Rows from block 6 of a small audio embedding model, named by matrix and row number. Each number is 128 + 32 x the weight over its row's rms, rounded and kept within 0 to 255. All counts start at 0. Numbers have three digits each.
Before each channel's rows are labels from the 100 clips, of 14848, where the channel reaches its highest value: "loudest" is the band of the loudest frequency at the time of the peak. Only what is clearly more common there than usual is listed. The data: acted Russian speech (Dusha). In brackets: how many of the 100.
# c30: last pointwise conv (model.blocks.6.c3.0.weight, 384x384x1), inputs 0-95

loudest: 4000 to 8000 Hz (45); 2000 to 4000 Hz (34)
c30.117:022060092112143101131186062100109076093141093155088127169132160069159139145134103133129130093142063113074138125142131096113112125139159113135117101112081108160128117147115138150126100124136091117123138139119115134131133073127151068121148138136123058142182125072111107146132146100065112144

loudest: 250 to 500 Hz (57)
c30.20:141121114110139139086149072091148145138128102080140168071136164077092062073144138108122098120097126104096115165192120145151100089144080162162148144163087158111126089092145083136161152142151082158110148181182150111150141125104084093079133082156139116115128093117110114136093088091145145140

loudest: 4000 to 8000 Hz (32)
c30.59:073098154105178129064222027066157082087144040079079178079133138049100154079113119132150102086145097156030103172152127096062085135153082128131139094148059099132126011144108147147189145141066046146064149139133117078159131050071064098073180084168130095072170068087152065153117085053091091155

loudest: 4000 to 8000 Hz (32)
c30.381:107130115142144111102180136059105099068143107109107148091166076096111166118139107117127086122112111135121141163144180107065116127149105138129159007127135116144141079128131165138172134161070114137062138148134078138099157087128103151130122106124152124137169110163100042127091096060084032164

loudest: 4000 to 8000 Hz (65)
c30.241:098049156063168106078162043093152097100093053067095117063144116068054147050116124151150110067121093161045119157129105101085055133138068156121113097136044110078089053148111162108202113104091056133089143149154109063151097102049045037043144049143102076057120046076146101133125049083113128126

loudest: 500 to 1000 Hz (44); 250 to 500 Hz (44)
c30.278:143102120127085157119101075065124166179135132141156083146100145084127097117122094133148120116120123148050104089099122148100123132149106091149102151177071154113137133122153104102101151111105075116057155097093071123135131170143136084133120143129135124138138108094139067124129138089154119113

loudest: 250 to 500 Hz (54); 500 to 1000 Hz (26)
c30.57:091098130101169137051199103092120093084146052053092141068133106097061197066111114161139147110166122160093140148128156099104091167168052145149148095142098116147127075166121167162142119148085109139092149139137129068146137068064059113084161063157136077073165069103141085153139035084093082167

loudest: 500 to 1000 Hz (43)
c30.305:122122063128075122116108139105062118136127142175106120128111107128153096155099088129115137118124111103125169092101114142130113126094170119110099150113144109213116151126129125099059126131183147118101107084099123146103148137142125120150090145096126117165112136161082120142130137129123127116

loudest: 500 to 1000 Hz (43)
c30.139:183198078169119136240096183154080174143133203168173082203100109180159102227125121120139142200121175124170135096116116165127206122102196109142105092149166173129141196119151110149085142123152178106139158108097108158103150152164200196150117170127145188157111221165094149128121214180176120114

loudest: 250 to 500 Hz (44); 500 to 1000 Hz (40)
c30.247:073090162133134121120148123115144083146139106211119156148108106120213135140082112128138133083119068144124177131090167115124081137142181111128144123124129124234129138123137119106123135183128118158132121058099159182140146132094163131184111168082172084203131131103151139128120122131107130140

loudest: 250 to 500 Hz (44); 500 to 1000 Hz (43)
c30.306:142167100167195161160181070129088152074178126161172195136109110120165103152093108095107141146092178054113127103128195124133150097188150133181188100160103140155192132097170057171151157170141109174134189113127099152128165070092157133165149155137198154149178152069105144106151137150136097173

loudest: 500 to 1000 Hz (42)
c30.194:135061086088142151091123082095113155158113079092134098114142123117092123052149123094109098091117134113091135125145110116105101108159076124139118119179099142118114082113122102125126121120123121121094167140114094093126104142108114093093137129134104106082145067097103125098108100115121116123

loudest: 500 to 1000 Hz (51)
c30.18:125143083127116111155099128147100117117114145142132120131114112132148100181118120161171156165141141126108146092116125148131150146064167122127110133089151112170131149144107144117102112117146118112141099105118149122127122133158114142135107127109113144150095164144115157176148150121150149114

loudest: 4000 to 8000 Hz (33); 2000 to 4000 Hz (29)
c30.42:015068084112157106114191094083118064098121111143053116174096169095154155149111096129106127106126052127095154122120146075107122153117172095117108101110066063166129116143091137144104106129134113128094114101077133121124130087138118090123118139115129075135164140100106091151143134102087148148

loudest: 4000 to 8000 Hz (34)
c30.21:064097162082132068078083157105140066027053099138060105121165126162146149134176108147164099098125090153158154150158077135093082123051151171033106052038154035150044135121072162050180106100089155097096017188173080118109068046103116166114088131106078090146061117164165062142105091071055085074

loudest: 250 to 500 Hz (60); 500 to 1000 Hz (32)
c30.156:120116147149149172113199103114113136059189087119166212083176146113122093084117133141127123105117140129116123157143170158142105128203098175171200111184127162143167093124178121181145179193145107225139194160169128132108183092052104107150189116188175107124167097101131120156126116122138113193

loudest: 500 to 1000 Hz (31)
c30.224:142132136073086118093069148127158125133086106083139055065079128146052086104111135123122120104136139115133089137136080101102110123112075113112060119120135121073092107128102113082158103071117134099124125109094136073174094132115088138063084070099056117081066098120131137096132085115136130076

loudest: 250 to 500 Hz (65); 500 to 1000 Hz (26)
c30.167:139110095133126154104157054073127149141146091103154177077158159049119072078149112100112115107108133072038140121168142169134102098150094157161138137155047162137120067095157077138123158153153052170083166193180125111141141144070091084101156099133143105147125125122115099115113088095155120148

loudest: 500 to 1000 Hz (45); 250 to 500 Hz (45)
c30.106:149098088141118150115137059096126155160138097094157163094147158071104083088152116108120105098081132097065122143156146155113091095152088158151153157154063163117133091116156099139139152142128080156087150174167149118135128141101082085109140089147124096110150101114119094102102099109177140135

loudest: 2000 to 4000 Hz (40); 4000 to 8000 Hz (37)
c30.8:047062071116169126127210083088101092096146105124071128151127129084130150127116098123115147100137099124078141129131134075118122152153142100129137098109054095162131127136112135149114126144116076118078124127082126129126156087136133056124129123127137071126175132098110084152155140097075116156

loudest: 4000 to 8000 Hz (84)
c30.81:057070120121150122083184069109162099115141062106102135105133174088101110069153153154147131079132091161067122159151123086119078153137101128136122155115062107116114072167119132135156115127129083134123142152139155080165132108089082034106136085139120062072158065034151131167145085116095182137

loudest: 4000 to 8000 Hz (40); 2000 to 4000 Hz (36)
c30.56:051067087136138108142192082110126091101136103157075112159101146068147156135108135155126145092134074127077125122129133082099129150133152090121121089123066089154126124157103159135128116130115076108094119109089143124148137102139138058133128119119130071127160141087116095165139146076079126149

loudest: 500 to 1000 Hz (41)
c30.320:149110106080151117095165117091123134140124102044127115085126133108049176089118091125100119106127142122116132128132138098109109105154053099137104113138112137130105090127133131099142122113102106115099145131124129072139123119106084109082126052126089118068132082111124097116123081123123115113

loudest: 4000 to 8000 Hz (40)
c30.277:103128130141182110113176141082105108071157124124120154097140049107123176121131092127139086115132103145131125177130166097078121143155112124114153027116139112140139094139112176154196122139078122119070126137129074136087165074125137134133124119122158130133167109132105073131106119084089029148

loudest: 500 to 1000 Hz (56)
c30.341:144098128131087146133083114061132172167124125156154076156100122083149099137112099143146129121147106139114134094093116143145124134116148111143096140145119153132125147135143129099104128109154105093078132092100068145108119167166135095135111163111125114158117115125139098117129137101158124096

loudest: 4000 to 8000 Hz (34)
c30.266:076136139113097083112118130123152065115102144123076147117110118134130141127102145119129105110119075129131132115074128095134113115101151095056131169049144070126090139119097125066102101120153138111125068098100152123140108127123117146122073130049095127135099113131135139124109105126079157083

loudest: 250 to 500 Hz (58); 500 to 1000 Hz (29)
c30.113:112112107122143150096152074096128136097129076106147189069154174067120084092178103133129129107121115119069136121176154151145090117146103202131154137159061135108137089128152108168111155137156064164083136203199123130105132123082081088113181097199148092135133113142132107134106082092148143166

loudest: 500 to 1000 Hz (52)
c30.276:180139104131060146145094155156138177183123163140154077121066102150152075114103174087101093120095149070151097127067103145123138072106117064146102139151154156118128167083160075095085145130099152098133151054063161128135141187136142140134098152104151147147113133117094145078094144147168115090

loudest: 250 to 500 Hz (59); 500 to 1000 Hz (30)
c30.34:160104085111119157088123061087132161159144080113160146084161145052109117092175116094116103113088145091057133139176124157107094109141095175182154105155064175121142089091151101151118148153125075141074163185178136116147126143114079069125134104138136092153138093121099097099106094104168121136

loudest: 250 to 500 Hz (62); 500 to 1000 Hz (29)
c30.269:137115095128133172090157084075103155138146078100147169088173174074121083102159084107098119090104135101054131100176159178138085108142084186160145134170071152137156086112155083147116176161146093179083158186176123127126158142112081052129144104165139078141132112152124112125112099106169136141

loudest: 500 to 1000 Hz (43)
c30.347:183144101099066129146090134142149150197121152114147063112025132137097068118070157074080087115091149086134056124088112124088134053149108051152084121147127141083096149090133093091137127098073145121151142059055164124166109171126115144102094128082108144120096121117092128072079125141167137072

loudest: 4000 to 8000 Hz (45)
c30.362:116098178057146108096154056109196126141084092091105095110136139078091117099099159137146112110143101149080066174114073109077100137119113133113084114127077104053088072145100136102183096075073084090076131140132151095184083103092098094071143090127066096099103100079160108135120114079114116093

loudest: 4000 to 8000 Hz (30)
c30.294:100094131074189148088189044075167113123124042089105134097173146033077149053110116126127116102127123124047117144139110098082070132158096130123128115141044126112137031142103143154175134108076031146066155149149121086161100082086088065087181079151106091067159061059106088120121089066109125143

loudest: 2000 to 4000 Hz (26)
c30.328:046057107136130120117191094092114089106130098147091116139088139079128148122104129152138119101150057137082131114126139080094124154145153078129113110114086100153108104163101149125124100144118090117096131099078141116129133093141130065140099119103135070133173112084110075143161122089069133159

loudest: 4000 to 8000 Hz (52)
c30.96:103107189061148109078169078099197094093092047110122121122118118070130103058102141148153142087142117163109087172116086115100079139111093117130096108111101103064088059139087135127183105100083070121082122128129138113169097057039109099086152126137080085105109091088166118169147085071125109117

loudest: 250 to 500 Hz (65); 500 to 1000 Hz (29)
c30.309:097112136155153181090207124139110127091188098128140251105173135134141094109104112119130150100124112091122135146129211148154076121198090182170200122178128166154174103136189099181101189202155125255148182167185156150131180106062115102153195134173181077138169128102127141148127121159140132172

loudest: 500 to 1000 Hz (43); 250 to 500 Hz (42)
c30.166:088103134126134148109165114117133109099152089135135238115184119114136089115080131144127154081138076127108155152129186153117082127145123172139196126121125138168155111141159099144119191220149116204117139133158140157152156109095123106150152133136162099153144110112132111147130103132113136155

loudest: 2000 to 4000 Hz (37); 4000 to 8000 Hz (30)
c30.206:067098071111155083110199082085101038096138099130078106130113169090122144121106095153129120112154088132087146092135128100095124156136147100129093105104076073166118085165077150120110096148137080115078104110095104101131131048118128084123107115137102074124158113118106099152152122086089122152