Weights of a small audio embedding model.
Data: trained on acted Russian speech (Dusha), 26041 training examples, 41.3 epochs.
Rows from block 9 of a small audio embedding model, named by matrix and row number. Each number is 500 + 25 x the weight over its row's rms, rounded and kept within 0 to 999. All counts start at 0. Numbers have three digits each.
After each channel's rows are labels from the 100 clips, of 14848, where the channel reaches its highest value: "top examples" is what is common among them; "loudest" is the band of the loudest frequency at the time of the peak. Only what is clearly more common there than usual is listed. The data: acted Russian speech (Dusha).
# c30: last pointwise conv (model.blocks.9.c3.0.weight, 384x384x1), inputs 320-383

c30.104:495529489485491476498491509468486486490490484531502550492552491486479491463551491468493523495503495493495525561489489482533486498471510493509495473490494568501488494487491483500496532526480468
top examples: emotion: positive
loudest: 250 to 500 Hz; 500 to 1000 Hz

c30.258:490535493481486478505493502471494494483484499527485548482550488477472466472558486474484517498496485489488514559497501486529490494478513499507497473492483574495497490496493493498509538518494472
top examples: emotion: positive
loudest: 250 to 500 Hz; 500 to 1000 Hz

c30.368:471520478471481483509477515481501507494493504508494524472529488480492474484528466507500532500510508498527509526497497455521485512479492468525514479492489526524513486499513493480498528516472480
top examples: emotion: positive
loudest: 250 to 500 Hz; 500 to 1000 Hz

c30.184:500540492482495481512490498478498503493492476530498545485544504491475477470553487476476521490495488495497527573513500495530495503483499487497500486493487568500493491487497493488499540527483474
top examples: emotion: positive
loudest: 250 to 500 Hz; 500 to 1000 Hz

c30.186:500544482488487487505466496477484486479483499537483551476538494497474468483555474513474525488497475497513542548498494475529469495477495472497491474476492556493498494483470473484486546533480473
top examples: emotion: positive
loudest: 250 to 500 Hz; 500 to 1000 Hz

c30.63:489552493488496486498479498477494491487498505533503558492557505479485468481570493480502518486486489502502521572506488487528494497476513487510493487493470570507502509515502496500500548537486465
top examples: emotion: positive
loudest: 250 to 500 Hz; 500 to 1000 Hz

c30.326:490541505483498478498499513476497494501496505532497547490557507491483479480559497483504510506505499502496525567503499487532499493483504498508504491487491575501490497511500486500498540543497472
top examples: emotion: positive
loudest: 250 to 500 Hz; 500 to 1000 Hz

c30.382:584497505528504525496535493519505487503513555518515508592509581580513532521512578514550489531510504528522507506495498576504507502509511584505493535500518508497497558556485498591494524504575528
top examples: emotion: neutral
loudest: 500 to 1000 Hz

c30.216:500536499482495479497500501474489493488491488537500550493546506491480471473561493470484519498482496492498521574498498498523491489468506499497489483502484572500506499487501495495499547523483467
top examples: emotion: positive
loudest: 250 to 500 Hz; 500 to 1000 Hz

c30.50:549497487529489527495506509525491484493494565495500502545489572539526537528488540542533499534496496559526489497490482541496484491527483544494476532487544493490489536563490481535501493476539524
top examples: emotion: neutral
loudest: 500 to 1000 Hz

c30.238:485523487477490493484464498490492498494483527540486555476546500478477475493541480473510520504493481489518525542499494477512479489475496477506498478481492547495496500507492484494488545520477480
top examples: emotion: positive
loudest: 250 to 500 Hz; 500 to 1000 Hz

c30.296:506491484476490473490508491466486493481487513478494483523490499499463472474486516471501495468492494497488480484490484519485490485478491515483482478486491487488480484509481486489504485488522473
top examples: emotion: neutral
loudest: 250 to 500 Hz; 500 to 1000 Hz

c30.89:528497488486494481487503494475497485481491509485496491523486506514487477479492519485493501477479482511497489490486484523488493488483499534495480483485493485488486493502493497507497493489525491
top examples: emotion: neutral
loudest: 250 to 500 Hz; 500 to 1000 Hz

c30.318:491481469454476457473479482464478478478476490485478486482479485484468458452492486472467508448478465495475484497477475493490478475464475495486473462477464499467478478485472471479477484483490462
top examples: emotion: neutral
loudest: 250 to 500 Hz; 500 to 1000 Hz

c30.383:477491498461497469473470493481501492508505508496507500463500500451476444494502458523464515472488508519516481504483480471488503482483493470526480466510470498481480498494499504474489494500481455
top examples: emotion: angry
loudest: 250 to 500 Hz

c30.289:545500492500501499485505515490496489496491529488510491539483535531501491495488536504506499487482477520504495489490480535497493478498494544497488502494509488492486502529490494508501499488537505
top examples: emotion: neutral
loudest: 500 to 1000 Hz

c30.317:473506477472492478489470499480487486486483499520471526471520510463477479477515472499482501506482479528513498524489494471502487490468473468524486477482479528490485500507481470481489513504484452
top examples: emotion: positive
loudest: 250 to 500 Hz; 500 to 1000 Hz

c30.241:506549496475508494507503506484485503488492487540504542508540520516487488481555497490487544496500495502497542557502498509549494495483519504490501497491495550508497499488498507507496536542503483
top examples: emotion: positive
loudest: 250 to 500 Hz; 500 to 1000 Hz

c30.337:469477446488469493467442476494470472482450497484453487467487497460492492492487463503480486499465440509518472480467474474476468476499442475503481474485493494474468496497465441460479486463473488
top examples: emotion: positive
loudest: 500 to 1000 Hz

c30.329:470494489487503498485485499497504493520501518482497484475496488463485477496499476509488499483486496503512486501484483473481499492491488463529475488509492504488485505503518490479494494504466482
top examples: emotion: angry
loudest: 250 to 500 Hz

c30.156:477546483497486481509481499477483498486485511540485533478546507464499478483540484508494519489504492524489524551502488490527483507487488471516492487490518564498493501510491471477498530536478485
top examples: emotion: positive
loudest: 250 to 500 Hz; 500 to 1000 Hz

c30.283:540492490499495496476512505488493487486478515486485489525494522520509503504493520496513490479484487500508497496488480517489498481500487529498489488480486488482490518513480488528500503495517507
top examples: emotion: neutral
loudest: 250 to 500 Hz; 500 to 1000 Hz

c30.202:495521493475496479495475508460484485486471492533485544486537503477475463462532485479495524495488482485488511554498498488521485491467501477503503476490488555487485505498476488492488536512488469
top examples: emotion: positive
loudest: 250 to 500 Hz; 500 to 1000 Hz

c30.78:552488488499499496492505504492500498491496517493492488554492533518491495490495548501516503488486488517505503490478482542501491482487497557500486502492502492489483502528485489520501504487559498
top examples: emotion: neutral
loudest: 500 to 1000 Hz

c30.36:464505511469531472491519499487516484536521507496534508476508513457474487493503464496473495487485516495519487507498499456499519503473503465543498483529477508498492497490500516491494505491475462
top examples: emotion: angry
loudest: 250 to 500 Hz

c30.126:467499472487479469509460498472485498478459510503477523457513503463478455473511466483482513502490465522504508510502489471493467499471480470497498472484499526492509493493488464478503505504485457
top examples: emotion: positive
loudest: 250 to 500 Hz; 500 to 1000 Hz

c30.134:497536491485499487503496514486489514494488490538489535488539510486483483487553493480494538494504498495496531575507500488541494504492509507505502480498488560509493491488500494502513528538497488
top examples: emotion: positive
loudest: 250 to 500 Hz; 500 to 1000 Hz

c30.193:526486484495500493489505502476495489499488505484494480540485517519483494480493525484505505493493489510495491495489488530494486491486486533494485496501502492485482494511491481527501499491531487
top examples: emotion: neutral
loudest: 250 to 500 Hz; 500 to 1000 Hz

c30.181:530487485479497475498511497477492494489484518484493483521484515512490476487476510493498504485487476514501488498483479522494492468485481527484489487493490481481492495507485478508485488484532470
top examples: emotion: neutral
loudest: 250 to 500 Hz; 500 to 1000 Hz

c30.70:522489495492496487490506506481491486492483514476495501526503519519485490482502514503507505488484471521498491501485483517495486492490486531496492478493500497482476506515486478506490494495519484
top examples: emotion: neutral
loudest: 250 to 500 Hz; 500 to 1000 Hz

c30.139:537493492485496472486496506477492496489477509473488491525484512517486489476474514474513501498497493501498491491483475529497490485482481533486481482491490484484477496516482483510496495497537482
top examples: emotion: neutral
loudest: 250 to 500 Hz; 500 to 1000 Hz

c30.167:481520475491478483491483495482476497496465504488472527476529513466493465491507478502491516507496464513519494521510490469490467487490482482507490477497505508481494515506484466502484516503480472
top examples: emotion: positive
loudest: 250 to 500 Hz; 500 to 1000 Hz

c30.306:491536489479482480500483514474493492502483501534481544481551499484484474479542482475500521497499496502488526550493507470513483487474500480513489480491496560508497501498490476499498533520493470
top examples: emotion: positive
loudest: 250 to 500 Hz; 500 to 1000 Hz

c30.281:478533484488489486511480512475484506488483485524488534477531495480479475486539480474486523493496485499487513540508495472518485504482506476516501487485489554502506512492497477491506519525490477
top examples: emotion: positive
loudest: 250 to 500 Hz; 500 to 1000 Hz

c30.327:483526489481483466492465496459475484485478484521487541473527504493474460471529478487501507496489496484489511557483481482515490491460489477505493462496479545486489494499486486488496530514496464
top examples: emotion: positive
loudest: 250 to 500 Hz; 500 to 1000 Hz

c30.114:537489491490492488494517503490502494487489518504483491542498512528492487492489530499515506505497487507513481497489499549498495494490496537486487500498501482485479496523486486522493491494547490
top examples: emotion: neutral
loudest: 250 to 500 Hz; 500 to 1000 Hz

c30.364:543491490491490488485524505490508496486497504488489502542487526525483490483486543501522494490479495516494487492489486548486494487491497543493489496497497486480485501533487473519494491493548487
top examples: emotion: neutral
loudest: 500 to 1000 Hz

c30.28:476495487459499477484463506484496493483482499480490491465494492460480460484477471504434512457481489506516466501483475480480496488483501462506485461493484487484474511484495479469486492493473441
top examples: emotion: angry
loudest: 500 to 1000 Hz

c30.39:573502496527506524499519502519503497502513526509513509579512559562520537532510576521548498540498501529519500506501490559500500489521501579517497537501537501493487536541513513557511512511570535
top examples: emotion: neutral
loudest: 500 to 1000 Hz

c30.95:544504502515492507519539529508486508490491528506496513552507539564503510514515556506531517517514505527510513514509490539515491496500512540504498518491501522504510501541510488537528509511547521
top examples: emotion: neutral
loudest: 500 to 1000 Hz

c30.81:572493503509499493487517506499495487494505520488490490566499534543486507493490578492530491501483492502509492493491486569508493479497498583502484500493506495480479518532477486536499494493569506
top examples: emotion: neutral
loudest: 500 to 1000 Hz

c30.195:477499506478508490489488501494505491518511516500515491469499493470483470509506460528466497481489512505512483487502490469474508489495499470539491478517486502481498510490496515470490491498466465
top examples: emotion: angry
loudest: 250 to 500 Hz

c30.14:544492484499492499488503494484484492489491507491497485542497496525500498500487532495507506497483477492503491496486480538487498485494480543485479501486493485483485495514491483511495496505545498
top examples: emotion: neutral
loudest: 250 to 500 Hz; 500 to 1000 Hz

c30.131:507544512498501507524494522504500505501506502533507541518541508507509506492563509497493547506511509512505531559499509504548508503503533504496510508500504545512509489501518516501515543554510497
top examples: emotion: positive
loudest: 250 to 500 Hz; 500 to 1000 Hz

c30.176:490500551513535516518534524508518531539550510498541500504501478511523509508490489498506489494510562511488492476534518493510526528504576502533526502525497498523524494496555545511516489492490521
top examples: emotion: angry
loudest: 4000 to 8000 Hz

c30.255:479509479483469480486452494470493498490483496514469516463529506463479456472519469483471516496484481503507509531487477484493479496480484465514485481492473530474482491500473477479478524513490463
top examples: emotion: positive
loudest: 250 to 500 Hz; 500 to 1000 Hz

c30.321:489529499486499481496491508472505502493493491532493555494545500489486479473556482479485515500494495494493523564505493487525497496477505491500495485494487565493502493489498490492497540528509472
top examples: emotion: positive
loudest: 250 to 500 Hz; 500 to 1000 Hz

c30.189:513487489469497476474498487462479488485498500497494482505495510499480471466502495473477495479490493507486491484488483512494492485482490508480486476489482491487485491496487494496487492498499469
top examples: emotion: neutral
loudest: 250 to 500 Hz; 500 to 1000 Hz

c30.159:485525486475487473491478512479500485488475495521485549481540492474485459475535472484502516489502491504501517543497496490528490505484494466514510476477494540501487492489485476483488524516487462
top examples: emotion: positive
loudest: 250 to 500 Hz; 500 to 1000 Hz

c30.345:467485476482504491460483518494495462502495514490489496472492495459493470487492473525466505468475481509495473493477478466480492480493471468524485480500488496485470508490488488467489487474487477
top examples: emotion: angry
loudest: 250 to 500 Hz

c30.185:500551503482509487511492511475508501491499496542494538493546494499489491488565494485491545495522509494499536573502508494547503514485516493499501487506491559503499482488512502494510547547501480
top examples: emotion: positive
loudest: 250 to 500 Hz; 500 to 1000 Hz

c30.351:548494485503494495488509507491489493492495520487490499546492529530490492484492538505521501495497482510499495491497495539505505485498499547484487508485503488488496512534502498533494487488554502
top examples: emotion: neutral
loudest: 500 to 1000 Hz; 250 to 500 Hz

c30.210:486494494490496490445484452495493434496496486498493511483506483472493494495510483501488509495441494503517497504451448478501493440487477477508449494490491503441446492490474490468439513510482481
top examples: emotion: positive
loudest: 250 to 500 Hz; 500 to 1000 Hz

c30.346:469524477506482501494483490486498491475477526517473529465530504466499490485511471516503505513486471523522503541509500482498482504500471481505516488491500521496489487507477479488495521512477478
top examples: emotion: positive
loudest: 250 to 500 Hz; 500 to 1000 Hz

c30.190:505539518519499518520489520521512521500514493542513538500540505512520517522550497514501566508521509512502546537512507504553510514521531510498507528507520545516520479495516523491527520554499520
top examples: emotion: positive
loudest: 250 to 500 Hz; 500 to 1000 Hz

c30.221:477493470507470500496457489497468498480459519488459512477508489473497472498515465528489509499503465524507485507494492468475470507493473478506494482475501508484496492502493458467493508477477486
top examples: emotion: positive
loudest: 250 to 500 Hz; 500 to 1000 Hz

c30.115:492537503475492482491498506489489492493495508528493545489559508494482471483559485474501526499487485497505530569494499493534501492482505492506490486497496577494497503505505503499496540543487484
top examples: emotion: positive
loudest: 250 to 500 Hz; 500 to 1000 Hz

c30.205:480526482482484475493464507467485498484475492518474518480533502462472461471532471475483515487482478489495518543493496474502479494470498481503498473485490526501494494491485480481495514515485461
top examples: emotion: positive
loudest: 250 to 500 Hz; 500 to 1000 Hz

c30.254:498537491482498475493498501477500492488499475524493549489546496488475476474539497473490520502483491482507515564491491489517496484474495497497488482484493551492492505482492499494491543525490471
top examples: emotion: positive
loudest: 250 to 500 Hz; 500 to 1000 Hz

c30.227:538499518510509513506533508489511495508506511503506516555523539565501521509534553498512516496498527521492517524506504549518488507501537546507499510522510520493505495519518516531516496527543511
top examples: emotion: neutral
loudest: 500 to 1000 Hz; 250 to 500 Hz

c30.22:466517490482485477500463506495488502489487526521491524470535503471478468474531469496507510481514496512513513523505499474510473509491491466511511478475492538513510482520497488491499514516473481
top examples: emotion: positive
loudest: 250 to 500 Hz; 500 to 1000 Hz

c30.272:480513489477493469493479499453487485492482478517486530483531495477481468473539480468487523486488481496489514535485483487518487491468502483501490483487484538484476500484477483492476519513488470
top examples: emotion: positive
loudest: 250 to 500 Hz; 500 to 1000 Hz

c30.183:483520483496497473496486506460490499482484486529477531469533493469478464487525470480475511487492471495515509536490492492503478496480492485501500478486492550499490499508485476480490517507494454
top examples: emotion: positive
loudest: 250 to 500 Hz; 500 to 1000 Hz

c30.339:530489488492496476484499497466498490492484510495489476528497504521471482463489529474495493489498493508488492496496482533492489496474490518480479484491484490480482486506490483516496485495532491
top examples: emotion: neutral
loudest: 250 to 500 Hz; 500 to 1000 Hz

c30.292:544485493494497480485500491473494482490486513483495490536482529520481477472505533479514497492484475515507488499477486539494482487478494527485477490492497495487486500528491494522491482494553485
top examples: emotion: neutral
loudest: 500 to 1000 Hz

c30.303:497538498482497482488490503467495493498489499535495556497547497495482473472558501471489525496495487487500518574491492502530496491471508497500494481496477572492488499484493492494499550528495471
top examples: emotion: positive
loudest: 250 to 500 Hz; 500 to 1000 Hz

c30.168:530482497493494493487504498487494494478489514489488489534489514515488484488483525504500509492493492510494484478482482537499491493501487527495487500482503486493484492513485494510491488486522492
top examples: emotion: neutral
loudest: 500 to 1000 Hz

c30.300:484531495470490474489494498463483484487469468526479536480531497493465466477534488472474514491484491469495513557487485494525488483471501488502490474489490547491488491485497487484479530526482465
top examples: emotion: positive
loudest: 250 to 500 Hz; 500 to 1000 Hz

c30.223:488542502479496489516502508483498487488498502537496562488568510486476475484572478486496516484498496492496537592490491489542497489485511499508495483495492580489486514495491487500497547528486486
top examples: emotion: positive
loudest: 250 to 500 Hz; 500 to 1000 Hz

c30.44:497508472485474486508470500477477511481470502504473513473501492461487464467506475492486497492499489513511498501518514488497483502473496483496516477489473525509504495501496470481508525511481467
top examples: emotion: positive
loudest: 250 to 500 Hz; 500 to 1000 Hz

c30.177:493487475456491475487484479474489495488483497480485478492481493490477465476478488487470511478495473494484475486481475492477488493471473497471486464485475485493489490480487483485492485483502453
top examples: emotion: neutral
loudest: 250 to 500 Hz; 500 to 1000 Hz

c30.103:488521470481480472497469494461484486491472496521488531474514497470479460465523477479483511495496483496508502524489472467506486483476486482509497471487499539485481507484470479495481526517484462
top examples: emotion: positive
loudest: 250 to 500 Hz; 500 to 1000 Hz

c30.247:490547496484495481504492518481496500489486493533501546488535502493485480480563494473490525491497495493494530568499500487524504495486506492509501480496494572509501493495496489510496537525497472
top examples: emotion: positive
loudest: 250 to 500 Hz; 500 to 1000 Hz

c30.228:490521486473481470490481511457489495481482482513477532480533496489479471466536476466480506484492486491496507544495485483511492492465493492506491474493468532483491499489477490482496523505475459
top examples: emotion: positive
loudest: 250 to 500 Hz; 500 to 1000 Hz

c30.267:558492491510489505494520510493490500489484519498500486565485555548494510497487547507538495499485487521512486487482479560493485484494487562499490509496504494493485512531493483537495497487569500
top examples: emotion: neutral
loudest: 500 to 1000 Hz

c30.285:567495506501486500485512510507505498489495513494495501552499543534501497503491556505528494509500489525506504494492488567500495497503498568499481510483505488494483507536494491529500495501562505
top examples: emotion: neutral
loudest: 500 to 1000 Hz

c30.203:572506492508488512491510513510498498487502518498487498562485534554503510505489566505521497508489495502504494491482489568495496491507502584498488516493503502495485513526488489534500499508582509
top examples: emotion: neutral
loudest: 500 to 1000 Hz

c30.357:491536482485481464498491508457486492496479484540498538476547498481478466464534491469497516491490495487489523560503495488519492497476493489504493481491491552500495486489490492491496536534480471
top examples: emotion: positive
loudest: 250 to 500 Hz; 500 to 1000 Hz

c30.73:511539512503494493505516515492506505494505502524500527512536515530496506503557512488505523502503503511515528565502501505540513503500519512502508495500507553506500495503505506505511535533510500
top examples: emotion: positive
loudest: 250 to 500 Hz; 500 to 1000 Hz

c30.172:489541491472497475498492507470490496499490487533496554486553493502477466478551499477486526501500487485494527566493492486520486502480496490504500483487498561493498501494489483494504532529488479
top examples: emotion: positive
loudest: 250 to 500 Hz; 500 to 1000 Hz

c30.276:497485487466468473484494487476486484487481513478494481502493504513465465468493506474488509478472483506492480490481477488488495484469485504482478465479483493487479501490483479496483488495500465
top examples: emotion: neutral
loudest: 250 to 500 Hz; 500 to 1000 Hz

c30.25:501552501475499479509500501478500488495506485536500548494539503496477479471558492467488522498489498486511530578494501488538501500472513496495499491491488555497504501483493499500504549532495478
top examples: emotion: positive
loudest: 250 to 500 Hz; 500 to 1000 Hz

c30.278:525486482491494481487496501473477479496486496478503495532482505507470486475491511486490500493485487500491494489479483517484481487472487520486478481488494486492476491509488480503495495494523481
top examples: emotion: neutral
loudest: 250 to 500 Hz; 500 to 1000 Hz

c30.140:530474483483492490490508503482486489488487516486493492537491525530471488486492529478507495491495494514509492498493489530500496487481487529487488496488478488479485498517484481517486486497548487
top examples: emotion: neutral
loudest: 250 to 500 Hz; 500 to 1000 Hz

c30.26:470521488490471488497477502474491501499478514538477533475549497478488464489545473491506520493508473489485519546504495474517482504488503467509510470489489554514488484508501485483501522520485480
top examples: emotion: positive
loudest: 250 to 500 Hz; 500 to 1000 Hz

c30.250:487523488481479477508489509469495482488472486531488548475536498479471472454548485471493521509495490474498520559490489479524487499477491494498498484479487551491488497489481487486496532513490461
top examples: emotion: positive
loudest: 250 to 500 Hz; 500 to 1000 Hz

c30.52:516531518501514496530511512503518505495503495539513533515531508525502504498545519487501569503504509489510547541510515517550499505494538514499508500507500534502510479498513510519525517554510507
top examples: emotion: positive
loudest: 250 to 500 Hz; 500 to 1000 Hz

c30.235:472529474482481478501457512476484502490478512512481523483532488469481466476522477495499526491491484501502515536501503473522486494482489467510503476480486541504498488502485482462499531512477458
top examples: emotion: positive
loudest: 250 to 500 Hz; 500 to 1000 Hz

c30.16:470510477488467471491462502476479487490471496498482512475518494478462475483509468496467501498504467488518503526501491473492477493478475468510494467480474521499487487482479467477492516493480466
top examples: emotion: positive
loudest: 250 to 500 Hz; 500 to 1000 Hz

c30.33:518547515490505503519510520505506508491506504541508535515534517518506492506563518497500570509517511514520557550500506510563510517505519503499512506508508548508506495506513510507517541561515505
top examples: emotion: positive
loudest: 250 to 500 Hz; 500 to 1000 Hz

c30.96:489551489491499485508494506484497502499503486541501549493552494498488485480561485477484533493502498493494528591495506486533499490480497497508504492489489573505499495490493501494500541539491477
top examples: emotion: positive
loudest: 250 to 500 Hz; 500 to 1000 Hz

c30.0:547494491493500498490520500487490492493484510495493495566489536539491499489493548496525490495496492506500495487496484548491496485495494552499482503483503494482494493518486489530498492491565498
top examples: emotion: neutral
loudest: 500 to 1000 Hz

c30.42:464490442507469505461439494507481484474466499480461493452476473434526498512461455508473493496466454483487483466464462473477483474514449463483460496470516467463469507478450447448473470476474508
top examples: emotion: angry
loudest: 500 to 1000 Hz

c30.253:511532502500497497512512520498501516493490497537506536515537512519498488503555511489506548500502507497504540546510505514538507512498515512495509486494505526516504489510507500518510532537516485
top examples: emotion: positive
loudest: 250 to 500 Hz; 500 to 1000 Hz